A small contrastive image-text model, trained from scratch.
Model: 8.73M parameters, 40-pixel images, encoder patch size [2, 2], encoder depths [3, 6, 3], encoder widths [96, 192, 384], text encoder layers 6, text encoder activation gelu, text encoder moe top_k.
Training: 17900 steps, batches of 256.
Rows from block 7 of the image encoder of a small contrastive image-text model, named by matrix and row number. Rows with one number belong to one neuron. Each number is 50 + 15 x the weight over its row's rms, rounded and kept within 0 to 99. All counts start at 0.
After each neuron's rows are labels from the 100 images, of 14848, where the neuron reaches its highest value: "colour at peak" is the nearest of a few named colours to the mean colour under the peak. Only what is clearly more common there than usual is listed. The data: regions of photos with short descriptions (Visual Genome). In brackets: how many of the 100.
# fc1: MLP up (encoder.blocks.7.mlp.fc1.weight, 768x192), inputs 0-191
# fc2: MLP down (encoder.blocks.7.mlp.fc2.weight, 192x768, transposed), outputs 0-191

fc1.740:44 64 48 73 58 55 23 48 51 62 51 71 50 54 50 42 37 24 56 24 61 94 42 41 33 25 63 47 69 52 47 30 37 44 30 41 71 47 54 44 51 58 54 65 69 42 81 62 28 54 52 55 64 46 54 27 20 47 51 55 61 66 52 52 35 52 33 34 42 39 47 17 67 43 81 57 61 55 47 37 34 58 56 48 51 69 28 56 39 32 43 89 65 66 64 48 71 27 56 57 44 55 68 44 69 23 64 44 44 27 71 37 51 42 61 61 27 68 66 32 58 53 59 45 60 50 63 56 69 28 71 42 47 36 35 60 40 17 77 58 42 45 63 31 42 47 42 45 51 53 58 51 59 39 63 53 45 51 60 29 46 52 26 65 44 45 29 58 51 60 15 83 82 39 69 40 72 27 64 56 47 14 41 39 70 31 65 48 55 43 41 75
fc2.740:36 46 35 68 34 73 55 60 32 59 52 86 57 77 71 34 70 62 42 26 50 47 65 61 71 59 70 53 77 87 13 20 61 46 43 60 63 66 42 57 73 52 31 38 58 50 50 64 38 38 24 30 54 32 65 50 49 27 30 32 45 41 64 54 34 31 47 51 53 48 69 55 54 52 45 36 42 32 65 55 47 54 58 48 47 47 43 48 18 77 24 19 28 52 63 56 28 56 45 60 54 47 29 37 55 62 44 57 54 56 68 46 32 54 42 66 70 47 51 63 47 50 49 56 44 55 57 56 39 60 43 61 39 41 36 07 65 64 59 34 28 68 40 52 59 63 64 46 40 30 32 40 36 37 68 32 52 56 38 45 26 29 77 47 60 65 47 47 49 52 43 15 45 28 47 09 70 74 51 56 68 74 54 31 55 27 35 69 63 45 37 51
colour at peak: black (33)

fc1.449:58 68 59 44 41 41 45 42 57 44 60 54 19 50 64 78 08 46 63 67 33 31 56 55 42 37 73 69 53 45 61 58 41 49 44 24 17 29 73 53 55 48 35 54 39 24 56 48 42 59 36 37 52 65 27 31 54 65 48 32 52 62 66 53 22 51 55 72 65 47 73 84 62 57 48 43 08 52 50 62 45 62 64 61 48 48 47 49 40 56 27 43 56 34 40 53 74 55 36 23 52 23 57 47 31 49 34 56 88 51 37 59 37 19 46 51 45 27 59 53 34 42 47 62 86 42 44 73 55 38 63 23 45 43 43 50 60 51 58 53 51 44 62 65 30 69 78 21 63 36 20 33 32 62 49 35 58 40 53 41 35 47 41 48 47 74 40 84 49 56 66 41 27 45 59 56 62 74 68 70 50 53 56 64 31 46 56 30 75 69 52 60
fc2.449:55 52 32 53 54 36 63 46 60 57 57 63 42 75 46 69 13 55 66 49 26 55 25 54 61 42 03 53 58 55 38 44 38 40 59 61 32 65 40 37 37 54 39 49 38 39 24 55 77 53 58 14 37 46 88 60 32 54 45 68 58 61 45 70 86 57 44 40 33 40 77 42 63 11 44 37 38 44 60 53 48 46 51 48 75 33 73 50 58 66 49 26 71 36 61 37 76 55 49 93 29 58 46 47 87 56 75 63 57 44 69 44 57 54 44 35 42 27 55 56 60 59 59 34 65 60 44 71 56 51 48 70 29 35 40 68 43 36 61 27 41 51 50 48 70 39 50 36 52 38 49 39 66 72 68 40 42 55 42 62 57 24 58 48 42 52 57 63 41 67 34 78 48 21 59 41 38 67 27 59 52 43 29 55 26 44 59 46 29 38 39 61
colour at peak: pink (37)

fc1.234:85 38 60 64 47 44 56 90 40 72 50 51 26 30 92 11 38 22 46 47 68 62 51 35 36 48 51 33 70 56 59 60 57 52 41 33 40 59 58 28 74 42 29 46 58 68 53 47 54 54 16 48 48 56 55 54 36 23 67 51 55 56 44 50 35 44 90 41 39 46 25 29 59 57 49 48 42 65 48 44 54 58 61 51 59 58 43 77 35 57 55 49 51 69 64 52 71 40 55 21 47 71 29 63 57 51 31 76 45 80 51 57 45 22 61 58 51 59 60 46 73 47 48 44 57 53 62 47 68 86 72 46 37 57 51 43 53 15 56 75 56 66 52 49 52 81 51 30 36 41 42 42 50 69 77 57 41 64 48 87 43 58 51 52 55 60 62 49 74 58 38 41 30 44 67 65 50 21 32 67 20 54 48 42 46 62 41 33 34 42 59 55
fc2.234:83 48 27 82 52 21 54 53 46 50 50 67 65 58 42 51 49 30 22 14 32 40 08 47 45 39 40 27 55 52 51 43 60 46 61 40 75 45 76 82 40 40 33 48 46 30 50 45 64 76 68 45 53 32 26 66 53 27 66 47 41 39 64 22 41 44 44 43 56 65 41 36 41 41 38 19 55 65 72 61 48 42 44 42 99 58 39 66 38 33 49 74 46 50 52 30 65 43 33 43 71 40 28 51 68 32 58 59 27 44 35 50 69 35 57 50 41 47 54 61 76 63 51 47 50 66 59 66 43 54 42 27 40 43 58 16 62 54 47 60 43 42 45 53 76 25 35 48 64 54 38 47 32 67 61 55 60 89 37 46 46 47 48 54 43 59 57 34 30 53 47 59 83 56 19 55 37 46 48 32 51 47 43 57 24 52 60 80 44 41 51 68
colour at peak: grey (65)

fc1.568:71 65 58 65 53 41 40 54 52 46 62 58 50 37 60 39 65 22 60 46 60 55 55 29 28 30 51 55 59 40 46 43 41 60 53 37 36 51 47 52 30 53 86 45 55 41 38 36 59 34 60 54 73 37 79 72 40 45 57 51 50 56 64 35 75 64 62 38 61 44 67 48 59 52 61 53 54 49 57 48 31 34 76 48 54 60 50 47 48 54 41 00 39 55 24 49 80 36 62 59 42 48 85 70 55 32 50 72 48 72 94 44 46 32 28 58 67 65 60 38 62 51 75 54 39 69 54 86 64 46 61 63 36 42 46 47 28 49 73 61 38 59 53 48 69 44 45 46 46 58 36 46 89 55 66 00 53 74 61 51 46 55 59 74 30 46 62 62 57 68 79 59 42 59 48 18 59 46 60 58 54 27 47 44 50 38 70 46 38 13 43 53
fc2.568:43 40 79 58 74 43 37 66 48 67 62 90 66 54 42 74 49 49 69 64 75 24 67 39 47 61 86 65 27 43 44 25 48 48 51 46 59 51 81 85 57 53 60 54 42 67 36 32 56 37 30 39 56 51 44 44 55 47 49 29 53 66 81 44 63 47 49 34 37 42 71 32 63 49 59 55 45 31 42 63 68 52 47 77 30 25 75 56 48 41 53 46 34 52 72 81 65 54 59 53 73 60 47 30 57 56 59 81 42 48 40 69 62 26 40 63 40 51 65 57 19 47 63 71 46 68 67 39 49 41 44 44 59 40 66 37 72 49 70 83 83 61 64 40 57 29 43 65 61 76 70 49 43 37 31 43 51 31 33 43 47 33 45 68 29 57 35 60 65 34 63 51 55 26 43 75 35 66 53 53 52 66 51 55 32 38 62 58 46 72 49 27
colour at peak: pink (31)

fc1.304:58 62 60 50 15 53 60 83 66 73 53 47 53 62 43 70 57 28 47 45 47 56 63 47 16 74 39 73 58 70 65 43 76 24 48 35 60 41 65 27 61 43 42 48 51 27 61 61 37 55 33 54 49 67 63 41 60 65 42 68 60 69 49 56 56 37 58 60 29 35 64 68 57 56 50 48 27 57 64 49 45 56 72 27 46 35 51 60 38 04 51 47 43 41 82 47 68 57 43 80 72 58 51 42 62 56 51 54 37 50 40 56 55 41 49 36 48 56 40 69 55 53 43 61 71 51 54 48 32 50 51 45 54 69 54 47 62 71 66 22 51 85 63 40 21 34 41 45 53 77 58 49 74 28 00 27 37 61 39 51 61 45 63 46 47 36 27 93 69 62 49 40 65 35 36 69 36 45 50 55 58 22 62 35 42 54 57 75 54 36 75 47
fc2.304:35 63 53 40 44 63 36 53 22 81 34 31 52 59 64 35 50 66 55 72 56 40 50 40 57 50 42 46 48 46 49 71 33 74 41 33 59 59 53 49 37 60 79 34 62 32 60 52 44 54 41 66 69 64 45 59 88 49 58 81 27 48 24 54 65 45 32 46 41 43 36 35 43 50 35 74 71 60 40 51 49 61 34 76 71 48 57 67 76 48 65 37 55 66 53 36 20 51 47 46 40 53 55 70 39 38 51 37 23 29 32 55 61 53 53 59 58 37 37 29 31 43 29 51 48 40 51 58 61 47 63 52 46 52 26 42 66 70 41 20 30 33 48 47 80 52 29 54 65 56 33 14 34 57 45 53 65 28 09 72 60 62 53 90 55 39 70 62 29 61 81 44 63 58 49 53 78 42 59 23 31 61 29 45 37 60 48 45 57 50 67 80
colour at peak: black (38)

fc1.46:39 58 57 74 51 36 70 57 26 44 48 57 38 65 62 58 46 31 62 37 54 34 42 52 43 67 54 51 34 45 23 25 54 45 47 42 50 85 62 54 32 78 56 54 82 70 52 39 48 42 51 47 59 55 30 42 71 49 35 54 29 46 41 44 60 44 15 44 26 40 35 37 02 37 32 16 26 33 40 23 43 18 17 88 68 71 55 43 40 62 49 43 33 35 54 48 56 38 66 52 47 72 40 37 46 56 50 50 26 87 53 37 42 69 24 35 39 67 65 66 43 30 44 65 63 44 56 76 62 70 66 44 49 34 37 60 76 44 41 51 87 44 52 44 47 43 72 57 54 54 87 75 43 57 80 61 47 49 53 52 36 29 53 65 42 55 38 39 45 51 54 72 45 59 48 61 32 49 64 41 44 50 44 59 39 64 52 49 53 39 50 66
fc2.46:43 50 45 43 31 48 68 56 65 52 20 42 47 46 45 29 57 61 25 54 30 85 63 42 24 58 45 47 49 39 37 41 86 63 57 68 53 51 51 61 48 26 38 50 48 56 73 69 73 40 79 60 50 67 41 27 66 53 60 54 39 29 32 40 78 33 45 38 71 27 28 38 46 40 27 69 21 27 65 62 44 32 56 29 26 42 38 67 68 51 59 38 61 83 42 32 25 37 33 43 39 74 39 77 45 83 51 57 59 40 41 30 31 50 36 51 45 36 49 58 62 57 67 52 37 35 59 61 46 65 24 56 59 48 70 59 58 47 83 22 50 39 43 56 58 54 55 42 41 58 65 68 57 70 59 60 44 39 66 38 19 41 46 54 69 46 53 53 35 67 37 69 45 86 26 42 52 26 45 75 64 35 29 44 26 54 50 47 58 43 69 55
colour at peak: black (44)

fc1.174:45 25 60 70 54 56 57 51 45 43 47 49 54 32 52 37 82 41 26 49 54 50 81 48 76 67 49 34 38 54 25 63 53 45 46 41 71 56 41 21 30 47 61 51 48 68 64 43 62 67 40 55 65 56 48 49 71 11 35 30 52 42 47 40 48 49 36 52 39 63 42 55 56 51 62 54 42 46 28 51 67 12 41 61 39 57 58 28 22 62 63 52 37 70 15 42 58 23 63 65 55 46 63 25 39 38 37 42 28 48 70 75 59 75 45 53 48 60 71 63 26 41 45 86 47 44 53 42 76 39 37 50 70 46 57 58 34 52 56 41 71 52 43 57 35 53 27 34 42 70 27 59 35 56 30 49 42 47 17 28 16 27 48 66 32 57 30 41 39 64 43 76 99 48 32 48 43 53 70 56 55 33 23 34 34 40 48 56 51 64 48 53
fc2.174:65 75 43 43 56 50 62 57 34 33 43 66 65 56 71 78 54 51 51 53 28 51 32 67 65 29 46 51 57 46 32 48 50 59 71 55 40 65 64 67 32 63 54 56 46 43 44 65 67 26 82 48 43 37 64 25 37 57 18 36 51 49 62 47 52 34 53 64 49 33 61 65 22 45 68 71 53 14 71 53 47 34 47 81 35 50 47 27 54 59 55 42 31 58 45 66 63 56 41 56 37 36 14 44 31 81 53 49 43 56 65 38 41 67 58 28 33 42 35 50 54 48 78 56 27 32 52 53 56 66 46 59 25 56 43 68 44 43 50 44 71 59 60 60 43 57 65 72 82 61 36 45 43 61 55 21 81 27 56 25 70 79 53 62 28 51 67 48 67 28 51 56 70 23 66 77 42 61 35 28 32 59 54 67 44 54 29 68 21 36 39 43
colour at peak: black (84)

fc1.42:46 52 36 72 68 72 37 77 57 56 63 41 50 57 70 52 44 23 28 60 60 46 63 53 63 52 44 82 57 31 55 75 57 10 59 35 43 54 81 57 63 28 51 66 64 51 29 54 59 48 52 64 48 71 43 43 36 69 47 26 56 46 64 40 51 41 35 72 38 36 50 58 73 53 68 72 42 53 25 60 56 41 18 54 62 41 49 66 52 45 53 43 78 55 64 39 64 51 36 46 43 51 57 65 39 80 64 46 55 60 85 48 20 41 47 49 45 66 23 45 57 67 53 57 31 46 51 60 59 55 46 46 46 53 49 60 37 74 59 30 45 59 25 74 21 47 75 42 65 61 55 76 66 69 59 70 62 53 44 71 43 56 61 75 63 70 60 73 73 59 75 63 40 33 49 44 39 25 51 39 65 64 36 16 37 59 30 72 42 19 19 52
fc2.42:61 47 60 71 62 54 36 59 62 52 30 69 50 36 17 65 26 56 67 61 61 28 66 24 19 61 11 71 52 63 32 50 42 70 49 75 51 39 24 51 65 50 28 34 42 71 21 39 64 85 49 46 69 33 31 44 50 71 43 78 58 56 43 64 33 47 61 11 42 37 33 49 66 66 52 56 52 52 59 36 55 67 58 35 62 54 40 47 67 54 62 51 45 44 40 52 57 61 73 66 47 37 53 58 53 55 66 40 53 46 56 65 66 50 36 52 40 38 64 59 57 44 50 24 59 51 65 54 73 88 85 61 51 45 53 75 26 32 51 59 58 60 80 58 43 52 70 65 56 27 43 57 67 45 25 43 69 33 27 69 36 81 49 74 66 66 63 44 39 54 37 47 60 56 50 26 39 59 56 55 27 32 34 35 39 59 47 22 62 55 35 49
colour at peak: black (31)

fc1.178:40 78 55 64 48 52 51 58 51 44 42 50 82 69 51 59 42 46 29 50 46 63 63 42 53 62 40 56 54 29 45 90 65 43 74 30 37 54 67 43 32 31 66 42 75 57 46 45 71 43 25 53 62 60 55 38 56 33 53 48 25 23 47 50 40 46 46 48 61 61 65 34 60 75 37 66 63 50 28 38 84 40 16 69 46 60 21 67 41 74 55 44 49 68 66 44 55 80 54 58 30 59 49 46 44 71 53 76 25 36 51 43 39 61 76 52 89 52 81 49 57 39 59 68 30 44 45 56 70 49 58 47 50 60 40 47 32 47 21 77 44 42 40 25 50 61 60 59 41 37 66 18 57 37 62 41 42 45 56 53 67 39 62 77 51 69 34 56 41 50 48 57 53 57 58 54 79 62 46 72 41 61 48 68 77 52 14 74 22 52 72 70
fc2.178:62 39 63 31 51 38 63 55 67 45 48 54 30 47 53 71 39 97 54 52 66 33 72 21 51 33 44 43 41 36 48 52 57 52 56 42 56 52 44 22 36 64 45 79 34 59 44 77 50 46 53 22 29 46 64 24 55 47 40 32 49 70 71 44 54 52 52 56 31 41 56 39 46 35 58 47 64 62 56 47 52 30 47 59 27 42 43 43 46 64 49 64 66 54 39 50 64 57 54 37 46 48 65 41 69 25 63 30 61 68 24 32 63 48 47 26 30 63 44 64 61 54 35 47 29 48 28 77 27 49 26 61 55 62 29 55 73 18 44 41 35 50 28 30 41 58 55 35 13 62 87 43 83 78 53 47 38 17 43 51 43 66 87 48 59 76 43 64 28 62 56 62 43 45 35 74 28 55 57 33 75 46 78 48 42 63 47 48 36 47 65 39
colour at peak: grey (62)

fc1.637:44 59 67 66 59 55 44 65 58 79 57 60 30 44 53 48 24 39 44 42 67 59 46 47 24 38 60 64 37 69 56 28 51 49 59 43 47 59 54 54 20 66 50 43 50 53 34 63 74 65 96 50 43 76 56 48 39 37 46 54 35 60 42 32 40 18 48 60 35 43 59 54 48 38 58 77 63 88 29 67 69 62 54 47 56 47 47 41 79 58 46 61 52 73 57 37 43 75 64 56 24 55 45 37 45 56 29 51 45 69 70 33 52 44 31 72 65 91 71 56 87 64 59 38 74 61 50 56 23 35 63 51 20 38 81 34 55 66 45 59 63 61 69 71 49 60 55 57 30 45 31 27 68 44 39 49 45 50 59 35 43 45 57 53 55 64 57 57 56 54 20 40 41 35 66 41 32 36 35 43 57 63 71 51 62 72 36 11 78 37 40 51
fc2.637:54 41 49 50 28 34 64 64 78 40 58 60 65 66 49 72 37 55 59 22 78 79 48 48 52 44 67 26 40 41 36 59 45 58 27 60 57 41 62 53 43 60 80 53 57 47 54 59 72 61 45 45 46 37 28 37 66 42 49 37 32 62 55 57 60 85 46 41 60 52 64 40 33 53 19 76 57 23 28 36 48 37 38 45 51 32 57 45 58 45 72 42 36 56 64 58 73 45 41 89 55 61 42 29 24 50 30 48 60 65 48 53 63 65 52 60 31 65 37 54 51 33 71 30 52 30 42 41 45 50 35 42 42 60 17 37 49 54 33 53 57 15 46 78 69 29 23 61 78 47 43 75 49 75 42 66 71 61 71 62 50 49 76 59 66 78 38 45 64 43 74 63 64 31 57 85 63 70 47 39 51 62 72 58 68 73 48 43 39 32 53 57
colour at peak: grey (65)

fc1.9:70 37 62 41 42 50 64 63 15 64 56 42 20 57 41 62 58 48 74 71 11 49 65 56 44 21 42 69 56 54 50 54 67 47 57 48 45 49 43 66 36 38 78 84 51 37 51 36 46 50 53 34 71 51 55 71 41 53 61 67 77 51 12 48 50 35 14 45 56 51 83 41 50 47 46 66 41 50 56 32 49 54 59 48 59 42 38 44 30 54 44 38 24 44 52 61 52 44 20 57 31 56 52 72 52 80 58 47 54 50 41 66 53 58 55 53 46 52 69 50 63 38 34 65 21 58 55 60 35 61 41 37 19 44 56 49 55 71 51 65 66 92 69 54 60 51 85 36 47 58 68 28 51 61 56 33 19 51 54 31 26 45 52 33 41 52 65 54 55 11 60 64 72 48 45 73 50 51 57 31 24 56 28 28 71 33 59 66 34 29 58 45
fc2.9:66 49 56 25 44 44 58 37 73 57 54 29 43 53 28 30 49 68 82 64 54 52 41 59 44 64 75 63 47 53 45 38 73 45 54 45 63 32 32 78 35 52 46 66 60 37 52 52 73 59 44 29 52 42 54 49 58 46 55 44 57 57 59 50 55 55 58 37 69 29 51 51 45 47 44 68 66 41 64 50 58 91 51 38 31 51 51 36 58 43 56 54 64 87 55 61 39 47 34 34 55 72 49 45 54 25 38 34 39 31 74 72 68 32 69 46 70 32 28 55 61 64 33 28 37 75 46 71 36 30 72 41 63 55 75 40 86 56 38 71 44 74 42 78 83 62 59 65 43 19 42 56 72 77 41 17 61 26 24 45 51 64 37 59 61 21 42 58 73 59 21 47 68 47 53 41 57 62 52 49 37 51 50 30 71 42 32 48 59 37 37 71
colour at peak: grey (60)

fc1.356:59 55 63 68 71 40 35 63 20 47 57 32 39 75 77 34 68 35 39 68 45 67 66 38 37 70 61 37 55 52 37 50 41 29 49 87 51 72 29 48 65 48 60 78 58 58 15 38 40 60 35 32 44 57 66 52 51 43 58 64 57 80 52 45 58 48 26 54 61 37 63 41 66 23 39 48 61 48 64 59 34 44 50 64 59 61 53 51 35 63 66 62 24 33 38 51 55 21 84 54 59 81 48 40 63 44 58 83 51 39 47 45 27 32 34 43 60 55 59 50 71 44 29 61 69 60 19 30 75 70 40 34 65 46 40 99 68 56 59 72 61 44 58 23 45 66 44 41 62 65 57 57 51 35 59 54 34 61 66 61 50 33 46 22 38 44 45 46 48 69 43 39 64 43 39 38 46 42 75 69 57 36 70 63 31 45 31 58 52 70 63 68
fc2.356:48 57 55 43 34 48 69 60 41 39 60 72 34 54 61 52 49 35 45 80 34 39 63 42 64 46 34 65 43 31 55 45 47 42 46 51 91 18 72 41 68 54 51 26 66 53 50 56 49 36 63 16 44 35 38 55 53 36 35 51 58 36 54 44 69 54 39 62 36 56 43 45 62 28 54 70 36 26 59 40 67 42 39 23 66 53 28 40 41 47 43 22 40 51 71 49 52 50 21 59 49 46 53 58 62 68 43 67 58 85 71 38 31 62 55 56 41 45 19 28 78 80 61 75 51 58 52 38 42 45 60 50 73 63 52 69 58 57 23 28 50 41 46 23 47 42 47 56 82 25 48 35 30 71 62 48 90 52 55 62 29 38 95 49 65 46 62 51 77 70 46 47 81 55 51 47 30 59 62 38 58 48 35 80 49 51 31 49 37 36 38 63
colour at peak: black (75)

fc1.461:76 32 46 43 62 55 82 57 76 43 51 57 44 41 53 71 31 47 82 48 60 61 60 37 71 45 49 41 48 28 50 65 49 64 41 41 64 76 37 25 79 37 56 37 24 50 45 45 61 67 38 40 18 45 54 39 57 39 61 22 57 57 70 71 59 28 00 43 47 20 61 63 48 49 42 49 46 57 30 35 48 57 63 44 55 46 43 34 38 69 31 72 47 66 48 72 19 79 38 36 86 55 21 37 40 42 58 44 64 43 22 79 59 57 47 63 47 63 55 46 57 35 61 44 41 42 48 51 47 53 49 45 57 68 51 48 39 52 39 18 33 37 68 53 33 52 67 54 49 65 66 60 64 59 49 22 65 42 34 41 46 39 67 65 60 52 14 59 28 57 69 65 64 50 53 38 34 79 31 70 57 63 44 35 35 35 77 38 41 42 62 48
fc2.461:31 55 51 64 55 37 29 49 53 54 64 79 61 75 46 39 67 33 41 52 51 62 50 63 71 32 72 40 36 60 62 67 34 29 43 46 70 43 51 77 32 45 48 74 63 91 69 47 44 42 69 26 47 59 19 55 49 65 34 46 53 28 56 35 47 57 64 48 60 79 31 72 56 30 46 52 40 48 61 47 57 37 45 91 52 44 48 48 38 52 47 43 17 44 56 20 74 45 58 43 62 37 47 65 53 63 46 59 73 47 60 82 55 63 64 50 44 27 45 70 27 20 50 70 67 56 68 49 45 49 52 20 63 48 36 50 25 21 30 50 40 46 42 55 43 79 47 63 60 61 39 40 31 58 64 39 68 35 32 48 45 49 41 83 60 14 54 44 73 61 45 53 74 40 31 56 49 50 48 28 74 52 49 55 46 22 38 62 32 45 87 49
colour at peak: pink (26)

fc1.753:62 61 61 29 45 66 50 74 86 50 60 37 34 78 56 47 58 57 38 47 78 41 68 57 41 44 63 62 41 56 45 74 55 41 60 52 42 54 69 66 48 60 52 42 39 59 67 61 27 31 50 48 41 71 55 76 38 74 74 64 13 62 25 73 40 45 57 46 13 54 48 51 53 69 50 82 63 45 49 31 69 70 51 54 43 55 60 46 47 04 25 57 52 68 59 74 23 61 31 48 70 60 68 51 55 66 61 37 81 42 54 30 70 40 55 59 34 63 48 56 53 56 62 45 20 35 68 46 29 62 64 43 23 30 65 49 61 52 58 47 66 87 49 65 57 56 60 30 56 52 49 51 18 64 53 48 23 50 59 23 59 37 66 43 48 50 66 53 47 33 45 40 64 62 41 42 58 60 50 24 54 57 34 42 50 89 50 70 58 35 41 68
fc2.753:53 65 28 45 44 94 57 50 45 33 70 51 52 49 38 24 48 29 53 66 29 64 52 39 43 42 53 39 61 44 49 38 67 60 53 38 70 88 82 69 41 30 43 48 50 52 50 43 33 56 51 61 38 28 53 50 65 49 33 43 54 51 64 65 34 53 09 33 58 50 35 68 58 47 44 49 60 45 50 54 43 50 56 48 63 68 46 56 61 50 54 50 48 46 59 47 56 30 78 57 36 35 52 45 50 40 50 31 43 48 76 50 14 68 59 37 58 74 40 64 61 35 48 42 35 69 43 49 39 33 63 46 78 34 54 81 37 23 77 73 45 63 36 68 58 38 55 44 30 77 41 21 76 42 08 52 38 50 47 85 31 50 51 61 64 70 67 37 59 22 41 56 60 35 56 22 42 72 24 62 58 54 44 24 64 26 62 37 72 34 52 65
colour at peak: pink (30)

fc1.508:63 58 42 60 41 44 42 92 58 55 79 44 41 47 40 30 74 60 40 43 50 62 55 61 42 25 50 23 60 59 31 54 40 58 77 44 27 54 45 68 58 86 31 40 78 51 78 51 17 54 50 61 64 62 45 63 25 50 67 76 61 71 39 57 45 43 21 78 30 47 53 44 51 70 38 63 28 39 43 49 42 56 44 64 52 43 40 73 51 40 26 49 35 66 58 74 21 52 67 50 47 42 60 49 55 44 27 19 57 44 43 26 56 49 49 36 77 47 59 47 51 23 51 47 50 89 45 40 54 45 49 29 51 63 72 67 59 24 43 51 57 42 26 40 73 51 61 41 54 49 65 38 62 55 65 52 58 41 56 39 70 36 47 71 35 43 36 66 63 35 44 70 52 65 42 60 87 23 81 46 52 52 25 39 57 59 46 70 50 86 52 56
fc2.508:18 36 46 47 46 49 52 36 45 50 43 52 49 65 37 63 29 43 41 45 16 39 70 44 58 78 82 33 58 44 19 43 67 40 42 57 27 57 60 47 38 54 52 61 32 59 58 79 35 44 80 74 49 44 48 56 42 68 85 45 53 66 59 58 25 75 58 70 60 11 58 60 65 52 28 52 32 57 49 64 41 41 43 31 35 45 34 40 59 36 45 21 48 55 63 64 52 07 63 59 59 71 53 50 54 27 49 64 43 48 24 70 45 53 64 61 67 62 52 66 42 56 48 42 38 26 58 55 59 10 34 29 60 64 53 24 48 45 44 79 43 60 43 70 45 84 43 45 54 40 60 48 38 40 50 42 52 44 22 48 27 39 48 42 75 65 61 37 20 29 36 51 44 39 81 74 62 53 30 71 46 42 55 52 54 56 48 68 28 42 35 58
colour at peak: black (31)

fc1.435:66 17 64 61 24 40 47 34 67 36 48 37 51 40 48 25 64 53 40 50 59 51 59 28 48 42 64 56 55 47 39 87 52 57 63 76 48 44 49 67 75 80 55 49 62 41 53 66 57 46 48 52 85 46 35 62 63 31 63 38 29 69 29 40 75 50 30 60 16 38 63 41 50 45 45 63 59 41 53 64 69 12 77 58 26 46 63 49 60 37 50 36 47 70 32 43 42 63 39 45 37 58 28 40 45 39 50 64 45 67 42 35 58 64 66 06 49 70 35 53 70 61 68 51 50 42 67 57 45 47 66 69 42 60 87 57 25 53 55 67 65 53 55 75 83 31 55 58 49 61 45 96 64 62 52 46 48 52 52 76 31 45 50 56 76 28 55 66 66 41 55 52 42 65 47 44 39 76 52 40 42 36 62 34 64 64 31 37 64 52 24 48
fc2.435:27 42 60 55 74 24 47 47 67 38 99 53 37 57 69 32 35 63 57 60 15 59 29 74 57 42 28 46 43 22 27 53 43 48 61 62 65 24 42 81 45 51 59 39 56 78 49 60 57 63 19 74 52 56 57 35 40 49 51 62 80 34 84 34 48 54 44 72 34 27 54 24 78 41 32 59 51 42 59 41 44 57 26 56 50 45 71 37 49 51 54 65 26 79 60 66 42 61 58 49 57 72 73 47 44 31 46 54 66 54 48 27 49 51 51 48 60 47 52 72 56 51 36 38 57 38 47 48 48 43 29 45 45 20 45 44 48 60 35 48 68 51 44 39 80 48 48 45 49 56 50 50 24 45 60 50 74 39 74 45 63 20 55 58 57 62 59 37 61 39 19 46 36 43 53 27 51 29 56 26 72 56 36 61 40 33 46 45 27 20 55 56
colour at peak: pink (32)

fc1.683:56 58 46 43 43 38 39 79 32 65 48 28 36 57 47 38 31 41 37 40 76 48 78 45 53 64 35 48 48 49 40 40 75 49 41 38 51 54 59 55 50 69 47 35 60 49 44 52 41 47 44 61 04 47 43 68 60 72 44 34 71 42 25 52 30 74 43 55 65 44 34 57 59 41 85 31 41 57 54 43 23 51 99 45 73 54 59 22 53 45 48 28 37 53 35 49 42 53 48 78 51 36 45 49 61 27 59 44 44 40 54 45 55 43 42 61 32 57 24 55 29 28 62 69 56 42 33 72 45 46 15 47 47 26 50 73 57 61 34 64 43 52 50 39 30 45 49 35 44 45 49 37 54 73 43 25 45 71 29 71 53 42 40 39 57 76 51 19 32 28 60 66 64 70 79 35 71 54 32 33 65 44 58 51 75 48 71 33 44 68 48 55
fc2.683:48 41 46 51 49 49 29 26 47 50 17 39 37 61 71 60 52 35 35 46 62 34 44 37 30 54 54 46 34 90 41 57 62 37 56 29 57 75 57 60 43 65 44 65 55 67 64 51 24 63 67 43 54 66 56 86 34 83 51 75 78 52 62 45 33 39 64 54 29 29 60 45 72 78 53 33 44 24 59 30 50 69 40 71 67 43 49 54 52 43 31 73 45 54 62 45 68 62 31 13 30 45 54 31 55 28 67 49 29 53 57 27 63 64 54 55 58 73 36 45 61 49 43 71 33 55 34 64 51 70 47 61 61 38 54 61 53 91 52 34 54 56 58 58 55 43 42 46 48 53 36 50 39 56 49 60 48 83 58 53 59 55 44 45 50 37 63 55 28 49 38 21 29 99 48 58 34 58 49 78 54 55 65 28 78 45 65 55 60 45 55 35
colour at peak: pink (26)